Weights of a small segmentation model.
Model: arch preact_resnet, activation relu, depths [1, 1, 4, 1].
Training: soap at rate 0.0016, 5600 steps, batches of 128, held-out accuracy 86%.
Rows from block 3, named by matrix and row number. Rows with one number belong to one channel. Each number is 128 + 32 x the weight over its row's rms, rounded and kept within 0 to 255. All counts start at 0. Numbers have three digits each. After the name is the row's rms in percent of the matrix's.
# convs0: first 3x3 conv (model.blocks.3.convs.0.weight, 192x192x3x3), inputs 156-161, a 3x3 kernel for each
# convs1: second 3x3 conv (model.blocks.3.convs.1.weight, 192x192x3x3, transposed), outputs 156-161, a 3x3 kernel for each
convs0.41 112:080171089205037079064097164115146136119148152152161173121100080077111189109163129167143091135161109158131105121137159134156082136089089131245151168092160124132131
convs0.42 094:143115162152118111078098101084127225169153136105129113143109101091134131141085126189142131178141128149192099162055092162111117128114171161153129177139150147206152
convs0.43 101:123101126080181118123153181145163156076125084095083113091159102109103082127138191111146153138153175083160084103113076100172124135200221137126153127169159160097115
convs0.44 094:092191146146130128135147145056100068079074117154132163087102052119123106151152150109103109105155135119123112083075116108207168100111079087139021072101092112140083
convs0.45 086:117084106165081114138152165097088058157130103165179165115138115142132058155133132127144121161117111079100139140202113068133109092093154111131158154136133168148198
convs0.46 091:193144136151118114100205172160178100225116100096078093107115048157152096156104156135088191147091105169118164163094156154125123173178161102131180097153094128127162
convs0.47 087:158126127137143168107071142136124114128130075137107116122072074170106102090120134114155112170150149131168122140129150094134109052136132114115105140131119115161135
convs0.48 098:122136107086130109082154068071097158040070083065114130114131114134083134145077091106169120118123098146141120123134089136105107119115123138119139138108143110132097
convs0.49 102:155089174149096120167208146088075097145165152125195157163147108105139139183149120154145139064095149184174181107165174119150119113101099043065115151169124117139113
convs0.50 102:156108103134150172168155085119092134153191207158139079098092186115133131107111084086073118115128116134105138119155117075081178121077115135119178077110092117192074
convs0.51 101:107094124144147126140222167108146159137077127127128115086116144138084134157096120112161137078102126119114151099179162143145197112161128123118174090168116139126151
convs0.52 106:113140159152223096142105111170160098173134064111113141136115114162113141144166122093175129156123112093091066104168192141138065138120101125164089147206145126055135
convs0.53 092:073201139111132136165150178124103107075119111113118083150080080069055127134115130123172156137158137120150161099080140094104104179116074094099167089137167136153137
convs0.54 106:119167139123122148126080149114166130124109111120132121109145147097091067124116098162126163146139154158163204054124086145088143114099117106083098100127169190134122
convs0.55 102:088151124093140109102135176082108102163165153141244174192077186099168027131095094140153171089125126098124080096112077127129188068127133176089128132161086133145092
convs0.56 099:169129100148163131100136163168137146120130068140115097083051227091112138107077043096133118119160134072096138125091113158124114057214138164153152090192103095163166
convs0.57 098:171128118147164142099063129103175154089137138130087177122149100213172090109175126109145055129119127099198142161086075132137066102128119137130084110165179126114161
convs0.58 088:031157128136162124181158197178172124126188084094115156056132102151141087190153129147135179088071153151106172101156079101028113136130074114132096052104127158134107
convs0.59 100:208115218115093125093179107162141154084097108150104142107176132158127118140109117143136069153193197116145135114186113150148106091073179126077104121105141116113112
convs0.60 096:160132117095165113121102098192102097142143127099140123141136155135119184110075139167174144117084166116065201132106115152121062111111133082085078136129082133116087
convs0.61 101:149156127116169153150120126141126152135129126170169132133078096112163145104100138076098110191198114158146124134084188101149171121120209150081062114136139085142086
convs0.62 097:139114163079066132072029016135112085109087118080130081096159096090134125160108135099134136138157176077110127132128114113121174169131070168142096147105106199067083
convs0.63 112:089148105116104162153092160126156126164113132152073173125115131105132091087164142113101128170154155121117099143125120170213104099097135159157118114091117124132149
convs0.64 096:118100112125116087196162150077148105154132132107122125138138103095110095112139182102177221118109155111169059075104116083078076090134093111114124168050118162142189
convs0.65 109:122186122099104149167150098101118128107109081177095152163109118115140153143102155069110184131078125160116149170152085126132227160154084128132128138085138143164134
convs0.66 101:117097112145119140125125126087157131108141130139130133151162216202202089112120133134122098154123149100129180086089115077024178114093055084102155117107124070186119
convs0.67 098:077163136134057096099151110228112093087131132066139120169083132140162096112139137067080171199191129120098081055113152200181170103146102093133095150126122097144106
convs0.68 105:141156103105131117139114090121104109087101116117158175111168146067114143109168123112115148098097090118066144136122158179188116164120155130203055071123113139124099
convs0.69 102:163053111106134110086104169157099085129124196117146151122140135187142138171080147180140183137121141107124118147071124103185177155178143190164092139137063148155111
convs0.70 095:110163149136107140129058144100099159133082152125115215129139169119207191124138186122116091075101169159156106123178095162182118119074134080081100073113138083091095
convs0.71 097:103176152106111097152131114125136092125138086110092172140116135125102139132112119111068079159101135101114115133123160121139108113110105129142119089181131126149125
convs0.72 090:100115101140126149162184134188118120152105101111134163129079127154130102110182117176124107111130100184144146081080139113119135141190123134173111079142146092141165
convs0.73 099:150093057172091085044171092063099101082131123148116143097134112118138185105093121144163142114104144140134103100072164176118100151132064120138078142140160135115107
convs0.74 102:087043169126096081135097071136103110131082077166212205125177120138130137143080211133080136179155143149128165126091090166118174053097115098060139091124108083215113
convs0.75 088:081117181123112101050101108116153182127101075096127164123087122138106102075138124102109099103152089141159149143139086152120104120084146166090149179115157137135118
convs0.76 096:137106157115145129089136118127142085140101164149158180079089204113150153141155140131095132101121133085078216163072164127132095074189161150163075132120115091092164
convs0.77 112:145143079153142116117167139112070179142130131135150111176053120099163118149118186130125145132150112138102130084160120196139158140105123143096154119136092109137137
convs0.78 098:137136132125141168153212163167130111137138153128096143157129051159151117151181076109162134190124151146099090211079098179170102153141136098093109107130165139157135
convs0.79 097:096121124095132097102173104173134111134080083135101091153085120166153135046096085103118112129136086123119096138136071098100104136104137109135147116156160101081153
convs0.80 102:139120117163140147178090203148139056144136064130121154166150075156185140067212140095116144091109167102107126133125133153226110145124116119139135153153186111175128
convs0.81 095:126092145125029102115113115104083062136116102127118177131172083154145190096114138141191125150080119098135112134121089163142133161100090093163111166113109123137097
convs0.82 092:158123106134166125150145113126094085209141077112151115153113179107101130169155096151095113125186119173157105090068124157159152110153118108156155143155131106089123
convs0.83 091:159175111109115120095082155116095119141110083098118073142105095104190159201184133117118117123164176048108082182181152155099154115067069141140196141105092109141140
convs0.84 096:107109131129183164094111100161091074155122151141100136132079124131146116129094106141177185135203128117163206152101170083102048140151120127130115139122149137090175
convs0.85 101:101115132184144096126049096089172041158151106139106167082176090111167104114108127100100174182149109120125174036092138118179122157128123145159147140148110127113109
convs0.86 093:074099054140087062176170090068094115098081047067116130128118137122070153111152109109156119154162136101174167146114134107139190156102084099108184127211122125156129
convs0.87 111:138102126100132158099149116177167137128090168105086196156067158146121157100147109177115116159167174105139155222165093097106128107141103081134083138115138184119136
convs0.88 102:184108068151131115121159178102098081097121048120146174083064145117154160168076099132139161151147092178132118139199193177204152158165090098153135113095172117124133
convs0.89 108:107071130156105105159120077114128121131079115117138113171125114098108119121105158071149125075171153117101162101145107106161134164130167113139143047077181154089139
convs0.90 094:103128103082122075163130111142166118129086055157122131108108114135135078120123060099070147145122097118125150168118091127127097090084117051148159093098171067137172
convs0.91 104:167075088135139148184140106069118097195142185197173199104144128153190129116101143132133091170172174158204161178130113122150138135095101144161138106206126131170138
convs0.92 101:127181140136103197110130114113089117037118130165140127158134173149133094196138132124104106127122143070163145109129175174137131130169094058059104203125130066171108
convs0.93 100:105150120111157138116150125144100115075127212086100102118133141078090124108161099125149083104155099098156115133137118104096197120136164091160125133176127131148104
convs0.94 105:134079148109099153110084143160165138112137125132105069175126101108139106157160169154169146097166130124077109056162110198114068097077193117114106126138126090107140
convs0.95 120:120114139195082140089143071151134127155120135149100141122165176070142069148105110110097132148143079161135093103118134153167194143189130223102126118103158105183118
convs0.96 097:107122085122137143092105157125182128203149163129165124126205135142190146112073003139158170126094121145065144179204127138190138163228226108176090109148089118125100
convs0.97 093:146070136078173184139163117166153136117186211096116106134100137099121147108109140081062120125136124098175130103176076129099102116146134170092047121073131126127116
convs0.98 092:086192147141180119149065098132124102123147083150143162134209141134148113100091102148126170148178068144087188139154198128122144082166123093105211066116137125130106
convs0.99 089:133165151147139151079107123094097115109079123112132104089135115171127140132158151167141006068104072104155099080192192145172124122092086197066129145117116106146150
convs0.100 095:132113121176129157094160070168148165107084130123163139144153131158110071142098142158118163134083109120112115101144112132077154118118165150189129121139177146151149
convs0.101 097:101147125164159135133139107136094091100129150096120164164132124153098156124123128142148104206091109160111077147110091121150120127159149110094145168105121181076120
convs0.102 099:102107127155155173153073079130158160137161176155062143127107163080140128142177162136100138091137102116158143179064163121123108145151068111168102106155155130071151
convs0.103 096:074112134095155163132147162094089121136192179129180174084125130107098113136173130122135181101160178139118144104088193085152115150120151128049094083049102077098119
convs0.104 112:133122096152101142109130091116089114104161108084125140075104160114202075166148125127081176141125086149148176157177138151102127133133102092164171125081080071187131
convs0.105 100:081084111116167113103158124131110180062165111135137058118148160177114135118097151103137103126115096092075091113120101115095184128166100131076082130122148127074113
convs0.106 110:095099113134095101119147152165161123163104108088101124095120179085101077132118126122130100138184125094130158107152144145074128141096110126125129127140164144149164
convs0.107 092:100203209078093156102106078130139121186206188104113101107109112200192132131192190167176100127116109098076114120183177093164097164121184112104133136152104158119104
convs0.108 106:180086110134128178133156085057119093112116168089086138110130142123153093156113052084128089152119148157123118177099127140089117138144124099104140093132174060184104
convs0.109 104:168160139103102157121129106072151122154128181099184170149085136093070124130180227138168119155115113156140164092131164116156169094122179156117145152144117076131100
convs0.110 109:102128135147120128126208136112088134050053111163120094129167113143128099124172144098188078156137134097097116045081146118100155160152148196165123152171097086086084
convs0.111 105:147102090154118134111161148126113116117093146123146184024110114168082172171117044115116110135125116128146152186117092115091135128122107148076137164080107122054160
convs0.112 091:161099147133112124151074150168117112151113085150086107195119136093128070158148151113097195137095170110093092129167099131087105153168102121097106225121113158143188
convs0.113 098:108038156106156071114093157199103083131117181059105106158173156094100100107100173097128122100113108084110067130122127126099160135183113107084106131114108165141089
convs0.114 122:119128160082115133100125104138157131135178163132136097072190119135196130129135105163140111103139110108113161148158164103145130116120072121191128101054116132073133
convs0.115 100:121146113138130127198085118133159187077173130109096125144089097093123086092145090132110135167200116091172186161155129121162126136084115090123083109106115107099151
convs0.116 113:145133145133106147126130150152144204079123133157160111062124175132155097161117121104145086133112087163101114157127103069083149164176159105122189132080151074162134
convs0.117 099:128130135093107099113130126101169125138083098126096178080144161173137120071143156114162117099085193147207171094118151179164139110133164143158132101107170100135135
convs0.118 102:161097058108124130123159152109169218107146153138147122151173120153134093098153115156110129131106140112097106113111069093114097110123053083068125161122103131091099
convs0.119 097:077089079073110165187181149141143141129097178182136123124094102183129110111106159102128115146180128150094116131133143147156127133129154121111144126103149107126109
convs0.120 101:103168166103064123107093125130130129101136170113099164095077125088118146156159138137157158132167089092174152090114059159145148109096167140160160175138161075088081
convs0.121 112:127181068201070161116160173139076131101106132141173185090137099106123091133142106119162086117114128162072141155174077169177142140061086112159065132087140081061142
convs0.122 098:157101119105096127131128145071142107078117111097134167108106128168125139150149136135130182100120087138103065178191200166160153151175115132088130125076135086112127
convs0.123 085:129098095122119147133143171088116112118110107153125142109092138132083112152161124112086109121132143113126127108169153102082089072072106119158129111099135156084159
convs0.124 088:129144133096103087113115136152106102086143115091160086126099091170106118157133107148126093108038052155088097158124176058071096099105098189154135122160196067166195
convs0.125 110:113103095113091182119177060137113123117098097141130129148092098166137117170066142150108124140096212093144175087093160157121150145113106111125057096147116153142083
convs0.126 112:090186110135091103226185121150090127129147099092123103175133084138121126142138116134096146122114122123178137138133139101123162139101126122151102100140148080133104
convs0.127 098:137105137112191103157155157114104098105111123104087117152126117141117171112110070143139137141142114181150106183110125169080159185132023079139160116091132099128133
convs0.128 104:151129105140112108095178186104172181167105117152167157126140071106165146100125153155131109204116135175134107120127184156121080108170115118156086152111160098151240
convs0.129 103:153117122113115089112099161140076141137134055126161126101147135133116128177102103122099145144145167094132131094135212177169101140180052151102120081103166162085134
convs0.130 094:095092146103103109181127150122118083140198117226197181154132132111158046101129086121191124157188089144105126148077113146084152105112096125123078093099150175113154
convs0.131 086:129146161135157148131158145156106130107149085110119141092153138186161156119083171117093116121160062183152131098167238205123114109084115114108168149097190116062148
convs0.132 098:166131090157118072131139127132223205169173189074102129139108111139131134190120175131117134092066119120112180093100146093148131163177105124183149164184162141154151
convs0.133 097:109124120106124142122086167142153147097148178123120149138159137132176101113135137136095099160153104089144105208173121167141107130187192095190134106144176115091165
convs0.134 092:142131128178170158119058046191188150076093108113144136114040078188139179098125089121122140082126110108133108131047078210139089125067132100220076153121165118158126
convs0.135 109:168100110120185122080110114117096130130148121087153138117145141092122198177088120121128119063120087184141120102127105168127095130123154088138094139133132175156120
convs0.136 089:126165138109113166131153153102103109106146166185135105255177127133091058113106115121089108123143144195128135109161135235212117143153130116104105120125134090092069
convs0.137 099:123104178141072077103230124109150111136141121070087095073129115126126069086164134157126174110057074100124176147094102105197171112060102126150193123126093114146169
convs0.138 109:118155074146061160110163141188068137041124134082121135124102133148136105136187165099169132159092129090167091081103133107106083098083153132132124102133162125146101
convs0.139 090:122102119102172160099147161069092062091096176150140165164162172151185105166132105133104137122112154143047115106125113101140097171187111090160173135112123082071118
convs0.140 089:112132134174129198139151101081145131131155187178161169108078143104153081181132090184117084108128058120092155150136115129117138140135143099155142138127103077140145
convs0.141 104:097102080177084122143116111135154136081178120138133164137128164049192097147154123105155148102164124106180096178179167125249064141184112088091154113153181134075147
convs0.142 110:095141159093132118154145108127193131163116145117117131157091115155144091108107146138125141133094076136107104170181143171127151140136125128172170096153089126097072
convs0.143 098:119155123110098091109121172124119147136151102159122041088137082162067118046121129167124141100078131110054073143087089075094127101166144112107142116085163102091150
convs0.144 104:172095091139097181112182121090056098109107150109106112125119184127168083113062108141157105125132159127144145112165134195164068060128130131128070171065144115124129
convs0.145 092:098159081126146093121128139150150108136157138128157171077157114138170103065178106158173122185144138131112132091115097122103196072149108114112148164125140071097101
convs0.146 095:154134152155174152100139132094158084189157146143141189093161125130133180135144165114106093115176151199135112154154129156167114081149197093087036058188120101176093
convs0.147 091:118088134102145216137106089050067142104156167117106117150153142104077154122117108167173166196133164121199138099100112177102154129123089094104142117096068136136084
convs0.148 107:118103147093115091151161161176111086111118109103113113067076175084125082117169136114144086146209177124117134109205188117137162091093122103194134151164098092071182
convs0.149 103:096133124146089099095170127110145129140090146121122168111092057102137143145142095108143118073167152139085157112163188145120131119130127063149128127147168131132146
convs0.150 099:138107139143144150125110115120128069115111120089110075099092052082163157108112128097129145133126095117161157182125174097151086171130090119153104113102102129146159
convs0.151 091:121159125157149099070166104087132110154144162177189197132136136151147161102138111100113170077083107186110109155096107126061094125117098075139090098130079084112020
convs0.152 111:103114150132101071138118197157136133107099104139124121177101146129129065101169176123142103223075106110122151153145154078128118077114086126174121108137153143133133
convs1.41 106:081156148162079097128135153127109144117135140154150120165083162185174177165114103116138107179100120079123082080107106113168123149122130124126103077096102101158180
convs1.42 098:134131090103146184151134136193135167095091114094112154119148091105140133167168127163088129103127084159128133115092135090142103123200083072108173217186163166162065
convs1.43 100:069134158193174093179240153141120064100118165077114069099155159142105159112158119199129161144182136074086130124097171121125146175181096100138141048064111063108193
convs1.44 094:103061110167167159103117149163151124079113138122156125112099122075118124128135089115097119140144141102150128129097133157141081178199115156116178104110134064100133
convs1.45 092:173150173098140139141142130163080101149097066108093137116122137148154111101107112121151142094123150185119203130121142151114130111129085112116198116130138159131119
convs1.46 091:135107125127139134130149151118174132159099077076093098133101151153082135142169145132121097148146117091158136125122062102094118104124102131142102126157127088085097
convs1.47 090:115140145155124116134140153145114094197136114170154092088153167052107116133121166104103114133099142101135097094102133135124126039137131165089102107131090125139148
convs1.48 099:117100195138067148115070111099128056135079124116104139094188131094155115112090079100095109090088108110036105107108188104115170123136164138118097127066143108086146
convs1.49 105:128092102176162099119132141181112171147208167173128115161123123095148138130125087123124133212137126150106088134173150162111089137101108204147135135145107091082102
convs1.50 105:130122141073119115113109137160171086122109171161088127098140163098143126138061140082092159131164138080082079144118120091188125102098122060184121173167108164129137
convs1.51 105:092146048066168103103122166115134083059133102148129157114124174137073072069088136151143107140106130062104140112157176059154132092148172149092122163110124057158193
convs1.52 106:114181133108149143147127127097152179207186188116108140111092110092137124151187147154114089123182105169138133128081095159104138059063169121095172128162223122142070
convs1.53 088:092119089137122146113105116126125130146153120112133109133105142174135157187070178115091124188156116138140081116121174085101169084192119114094130157095120119130138
convs1.54 105:118088131158120164110161149067095100122168140105156109129178193143098147095103088091123141094107062156115090096171129128072110066119136131169099166130110174101100
convs1.55 098:140104129131117146139117087107102119119164070125091101151109040128121100144097111092137108176105113076113115190077194127140142164165128177120104092090096184136148
convs1.56 104:106134133125177134154139139138109144192091071107117135117077152130065096093118112193188042131135104110119071090102189131143046133152153123147106124131088173150098
convs1.57 102:092164127144062069153149105097115141115091151074121131092105115119091136072141170089118122094066054129101179136106114108167115190145191138058148070141159169149155
convs1.58 089:089140093150098171139140152116117079131135132138101069150155111143137098139101126091086102110126101053119082169116157158137146104109130138115045064116076154145138
convs1.59 103:127117125121078135131096072145163085184103120129093073147106113081157129113127083104119147168125097190137154165206117124120123113101162124095107164128136147081170
convs1.60 103:133126182173130141096158125163117146140159166228124131107177179117103099133124183084128117149119100119102123099150159145170134112152165117126141121165167109124114
convs1.61 103:115110113169114112092113109183146119150096153118087128166120109168137083163201100143101095249158131179201140097152092147134110154169143104159181118145133117122125
convs1.62 098:179154157187114083170139121129168147124157147101075133101130170103094145141061049091122129105148164115149187148090133109141164135170120077154113110142158126129136
convs1.63 108:133128101124148106125169149148146164157149147097109124111095160150126098104120131133151162121165107099131089143170120172105145097073156162147121142134117156099147
convs1.64 095:175119155122128115135158111105085130120142141105103135101142161208244128087106173143150140150156149102117112118106154102118125132136154181136079077174149103115138
convs1.65 103:102066069112108130180127129197139152088116082104171118158190183131094149150144117085088162128163129114134115108194162140168122167106127165157094171230092116099143
convs1.66 104:171115152114158087181174070188168137165085098125143165153120121191158128090121148106132099115118121126117110129107082079130146158135140132181127131162082155071137
convs1.67 105:151118135113149119142124099153142157146133134177111112183175164116125107111143110204192167189117161155169154195150126169138140171049144121148157152188088126080122
convs1.68 100:129123140133083141102083090091118084111100108118128174164126181131126112110113142106159035191183118186141184099164142072132098107162088130113170094092139107128188
convs1.69 098:124101113092132176101104138131186142113103142136161126176167068115172114128074131151107148173113124099104075119172108150169150076145113110091161152134141082116081
convs1.70 096:097099053126122133128159162130133096117162090155121134129136194062143147122155116111086131085139097081160103164128083157083128179087118143128113188145138155063143
convs1.71 101:077106091123094134125150153132086136134125135065093160146172158082096112071071122197114156185134088179159121108128103105157122117145115162108089103099093133087167
convs1.72 090:150150151139180062149135104138108158103198112174160113107133105153127110125142115105109102137085145129155136164119075098149133080163129126173125097145133149158085
convs1.73 101:084149115143079129182132165153183125096148113117193177136156133139104126119149051142108132057065101119102119091122149153129125117199160130164141115131147115078126
convs1.74 100:138110149107139124116116032119116124079127131121128161055103168189134073132107123067102131130134163149139114102115183019126106137080194177157151106125069104126159
convs1.75 085:111151121130120144091131154130164138185110131111164071165088110134105165110109133085089106115167158168166130101114157103104138152129136128120129120187159191171105
convs1.76 095:139062133137120147129145152104084069071067104179134101097136090149091092100122103102167112157161158142169104139139098134124186131109095090062128147172165086078127
convs1.77 104:153100129106098145148148151207168180135157088124066119132113121144088158102109104108165096164124142142092119129129115126185080076153224121160161152177092148073053
convs1.78 098:164141129135203139173157128139188117077065118160119132150120176084111131113094164092110108089102110081158173071132169141118121143188059113141148138139110142116110
convs1.79 102:103139110099191128114126115107113093178161181155184142126136150141094125121106129114083099181095102134128100149102157151164110191141111161108186180130127154098129
convs1.80 102:101103152109120114078069119067152077124120191158160078078110155080126255080141220086068061140110128125124101126145101094098123083150145125146136131118150137124127
convs1.81 098:155105131192086079151151092102121178111084116104140112138095154199092122117132118110079146111129149178132163078064108096108107121050129146140113123077116139152150
convs1.82 096:118078100090161162137162137114107110179102117162142124102074115063060102064058100154158124191156134102153151152084173115170092133142064091085112107196229117116132
convs1.83 095:146157103131083125111114127099055118097118072145145123140127139075071085047120122152123156122138108153087111118196118084143143120072095107075098153127080118135149
convs1.84 103:139147184126046052128109124079138118104106134115160132141101089089071054159171095177165186136162133171125165139165151198158102089092019121109144149149102123084116
convs1.85 102:102191126089103117114133068139122120111120160155091075109201186164234175112107177077127155161110090170147110101053109109148123110163188174097120146110065111169101
convs1.86 094:131177175105120168099142155162119085146107077125128169154120113150125122144068086144164163162134184196164175155121115085074139150085133103056103145147159127221151
convs1.87 110:128086161194096123186123100121099141109150141172144136094110100079092063145145126120110103096100094117169113151169181075131191169155152104182126161118120165127135
convs1.88 100:160126118130079109154127113114117094114048105107104060195139186107106182129088108137123113130133141123166118131089150113178118177122156061103150102083081147048128
convs1.89 102:106166172150100089126147084129077135156085116143105116105103212181109119080108077108116138191173116162150139122091092124143139099130076125147214174099114127168122
convs1.90 092:110134126117154100124136156185158127152097132122133100160132117073129086172098109093086086137103089140152132122126124118101139172088119112086155148150136177092124
convs1.91 100:126110151115114093121118130131144170109162139084094155122145164162085158110138182124126135051109115092125168114171063110101079156140150122125089082148120074168161
convs1.92 094:074079089121149147152123136118114112157149152085121169065169147103154166118066136157139090187186137120177136145113151158149132128138126051112106049130137181122161
convs1.93 100:130137100161102154172106121113115125070129150131107158150181142134115116186143124163098103138136131196150145107198126122166138125139086148069082098068138127108114
convs1.94 106:169118149135141166153120106131153135121123136175133155152104203166103085051179128099126131151161153150093108099179136149128101119143102107121058142109136128085130
convs1.95 105:128135152052164062106067150085133142110130178135180130191152148149093109146097100148142133132144131136169110131101148129113126164149151094080101122115127054111048
convs1.96 099:191242167117114133092093084130127134187186166186132137060142131155146137129131098159183130123161150160132141108094136098129150149043093137064121119137155135180116
convs1.97 100:111111092162115149079134115115139141062136127148127153041179145104157099119187084123077153124126155128110105167093082106095162147089187140140163183104091146068218
convs1.98 089:116166170075148186062084136126201144167172125168152136081109072136171102166106185110084116082104113101088097141091157124183146067116174102148150128121104166106131
convs1.99 093:106123127056127112116123115109123110072086146097078149053101138099167116078144145141116092128126163152175066130095102116145080114095053157127109143082141162109119
convs1.100 091:160123130093097160111048103137120050088106092118187121125120095159087065122161143161131164170097174104134117112141167058107078103128116134179126128128119134147138
convs1.101 098:116132139115125096131109077130172166067114140154091090138132149149184138117159144133102076146117132121118104118165077106125132144153104121141096132164142147169076
convs1.102 098:146091109122106058094170163157102123131103122084137110125136143166147144127155113131146107137151161148145109142138131053114114101146091187057137116178126185126073
convs1.103 102:122170145116102110122120098133127103111110151178149123142066117154148092065113125129163144151093087098127123185180104122105119064140170170255171133148149141084115
convs1.104 104:117127144115086083099103154096100149143064145130182139095134102150097182109170185156092094114152154157138102115092110107176119101071096159115086113132151144090123
convs1.105 104:128179163128086105160088128152114131169141174148125098111128106147137097155076157155188135146135159157160148154099129047111126235126074098130064118149113111166068
convs1.106 109:092125140117163127177105121156106105163115117128134181107134169091116098152114042092137180095167129109144164199152123054169096184147114124127137180094178132167176
convs1.107 096:117112115139068160128142099165169145137123099096191114113103082121133101149082156067154158128164158124170104038162108131087157102089172136137166179172130183106082
convs1.108 103:147178118100143145113118129130183158120133077146106174143163127168141146101130112150098153116116113129133116174178154101149108100134168090181121130132062208129101
convs1.109 102:128087091142129130114126151136167095146159138111131083073147107159162102137112085118183147124121106050114071082154187162152116182123194097112108111131031157133089
convs1.110 107:144124134163135083095125156094086112158182125149139134162126108197134168158130151107086114149131094077126154104097145179161081034175101171135134158150131113156155
convs1.111 103:133133133146172084145071142198092155145159158182177127094089149094171106116098173118168121103134138113158121082087112154118109095109170165157077104152170114125122
convs1.112 092:107132149078117119086135129158123153147121120117168135119138155111108140076119127129097141149148170106134087052195112135153140118165141087051139067126159066179147
convs1.113 106:130138116201164112051095097111161077066056093102122126132108162061128124148120137127178102129136164112124093153112062106179169153129106127135081146159099169102112
convs1.114 104:115162158098122187120179122122162138095124178132118115085101150143136125114104111144164138145116138116105091138118185118135179133135080079169137151089151158144077
convs1.115 113:090138198058106147103098138140108145150116142103185169130169140097157154131129097120169084132174133114161172104146175137152140110129114130067104156117057131084061
convs1.116 108:127101078172139098100155088135149146157132143116128122131192151092102163191140111119097110125089115119183140106116069079207179127085103106154152128183104189089149
convs1.117 100:093116104120127072133093147155117133142124123100105213164179156080100092157041094095130126176163126124141156172150158191181089120148131104132111128132154112105137
convs1.118 097:155107088147078093146079137083097116136136132105141128153165255103103190078085202100138143070138171165134129183115115092119118113167122029143137123088176107129129
convs1.119 096:125181130100189083134153095142119097126140159126134080188192122157127114073097147122157114162138071134085135108163094112099099056095165122141090156153209152103130
convs1.120 100:130100126111118110137137170018086114120113099132151133185135151106151187112109119083129118139110114154105152123126091172065098085132094122156233127155120160146092
convs1.121 109:146076114073150152122112110127117181110230185101093109130148135209121204172159138130138133140151074108133098156151101049102140142154093163101137154062059077108151
convs1.122 095:156173180123208212142149106203156108111153107099086145114133147114187164111150190163128130096118145109096130110164159134145119072175097116128071126123118077053131
convs1.123 090:178215166124072111076106132188125108118153137110120084068158144155188104164158158155126142088088129135156118167112137121150131176138141102176056209120109148127188
convs1.124 091:136159137148150098159052106083129100106151132091092108083142135136102089171081104050073159127106119148107124135096127173130130061094088098135084150152056141148118
convs1.125 098:114119185097117128133080164087122151128152044091120157170109109138116162090142187060109101082115105161115105161148123091178126173190063097106127122082157113124115
convs1.126 102:159156109151156110120124161091115168066141153070088148125081099062136120131121195151080177147147124120147143130134186115137165138100126108117137081133136125153122
convs1.127 101:130146122123129147172114149123180128135198121133083136093129168103179164150107097100125117159146122171121119145127091146137071069138160076162166084137117131155186
convs1.128 101:146150145111177104079118122133082072153158083129124144078147118109144169109052136107184135168172119088143136211104138174204116149149134130130121157105060117179189
convs1.129 104:191131095111080131096102154088112133118123115095116101067126203120141128164088151134199063144177130140178155120177160102134105144130094135079077102176089076131058
convs1.130 095:091127101155160118108147127128135134145080115128129109168100107134133115139041074115152148168143132092088105125140101144106105194085160127123122124137131144120115
convs1.131 093:161169148124166119175197152068162111182106080108082120136130115109148081075186255121120116142134160158139082156102101103136048114159218123123071118116069158175094
convs1.132 093:172148173086121076080114106098143153130125184157113088139066088146195156189157120182154126169184146167125064129102092133102120101064121136144102164203218133145114
convs1.133 095:092119128143160141111140144143148180077064123106106107080133138149037141169139065131058115187094130110142115170157208171141138098151100040127153107131089168113085
convs1.134 093:117133095096139104077118158104043151154151178136138078089089079106095076127169113056083122115163182123098119095198044141124089207152116140145152103117116138117165
convs1.135 110:091150181152116153128104115185119119130123151144112098141142137153141118176111091163099145156105162177166170101128157122174112148104102078115089151127142108188126
convs1.136 095:146126131134100101138147129140144089104162148075128116140109085139128142163123107084103089092105133098132128142087169142116042165120171110093132111105019128142137
convs1.137 094:176224168166158074135176160131055112160188156167128177114059086148086126125125156122155146150131134118152127146183106176123078136128150121137144127131171186134067
convs1.138 106:049161154177176133132138066115142155110116123180101151135177085081145125102111120129083194081142085112193105103110149122149132081120107104084134131113097097130185
convs1.139 089:112153091100146140125145148132204192165126082104153090157138086160123145100059176092141167098094161082123085144118130153120160120057138097059130109117151088143150
convs1.140 091:134067123147181116145110158126135117130083099111122155104122067125173104089157139088060145144099136113100114083128071114123115120131136150142157174128210054086159
convs1.141 102:083065194155107115109187122149123112132119151140166167099049076139101130190049193090134127110112121102107181101118096149119162088129104114133113152137128096124150
convs1.142 103:183184154158142150145167122146175144118126156134117105085125129181159119133190098123119123174157145166164102202168106164113151129170156085130132138161089152178151
convs1.143 108:108104096116119147155117142077159101187143171170144129159131156139141155194120150128165136117165116115176104153092177176143057189150085133142078110120145079108079
convs1.144 099:129109126149159150100108085174150130064145165155160160123135150143116087112119136161146148161143140121093119149164148157140140081120121152127163131079126120135137
convs1.145 098:126095141137109089136190114103107111116104117199120094103137132135079079119141202141102098141160160171100131169075087127112063156098143136137164173102181123085121
convs1.146 102:148138124115130116105172114159211179104141121130092111114093082103147090107147149151186178138170117115117090177158152101122146090134083126158152179086114120129093
convs1.147 102:081111127082103113155149104158133127108188171058122194117125075131124087200179085152132120166200185135155221044096176121126154158089150123113139114094123079137110
convs1.148 116:130154096128114124152103131151119134109135136105135094120137160093130147164138054107094150128169099141141114121152062155146145063128140107125130126168131151147093
convs1.149 101:161119134092141077118128135098122155164120141128096095136128103210106064118102126077170166108118193165141099097141181161129135180099121116122149119078169094063123
convs1.150 101:109118152090150126143143099152149076160094122125186159097144124114118122141105109094156041136180177106112165163215070110099116108104081095102076114117128114198160
convs1.151 092:099135109165170179170106139129102131162110041091085013062107137111084108104113184133097049109106124127098094107090102145156175123153096111121117137155093068157090
convs1.152 096:131117078146128140158126167132094137145091125180155103180114133083127096141079149088051131129159124151079114161113079056090116173097095153148072134091107133107125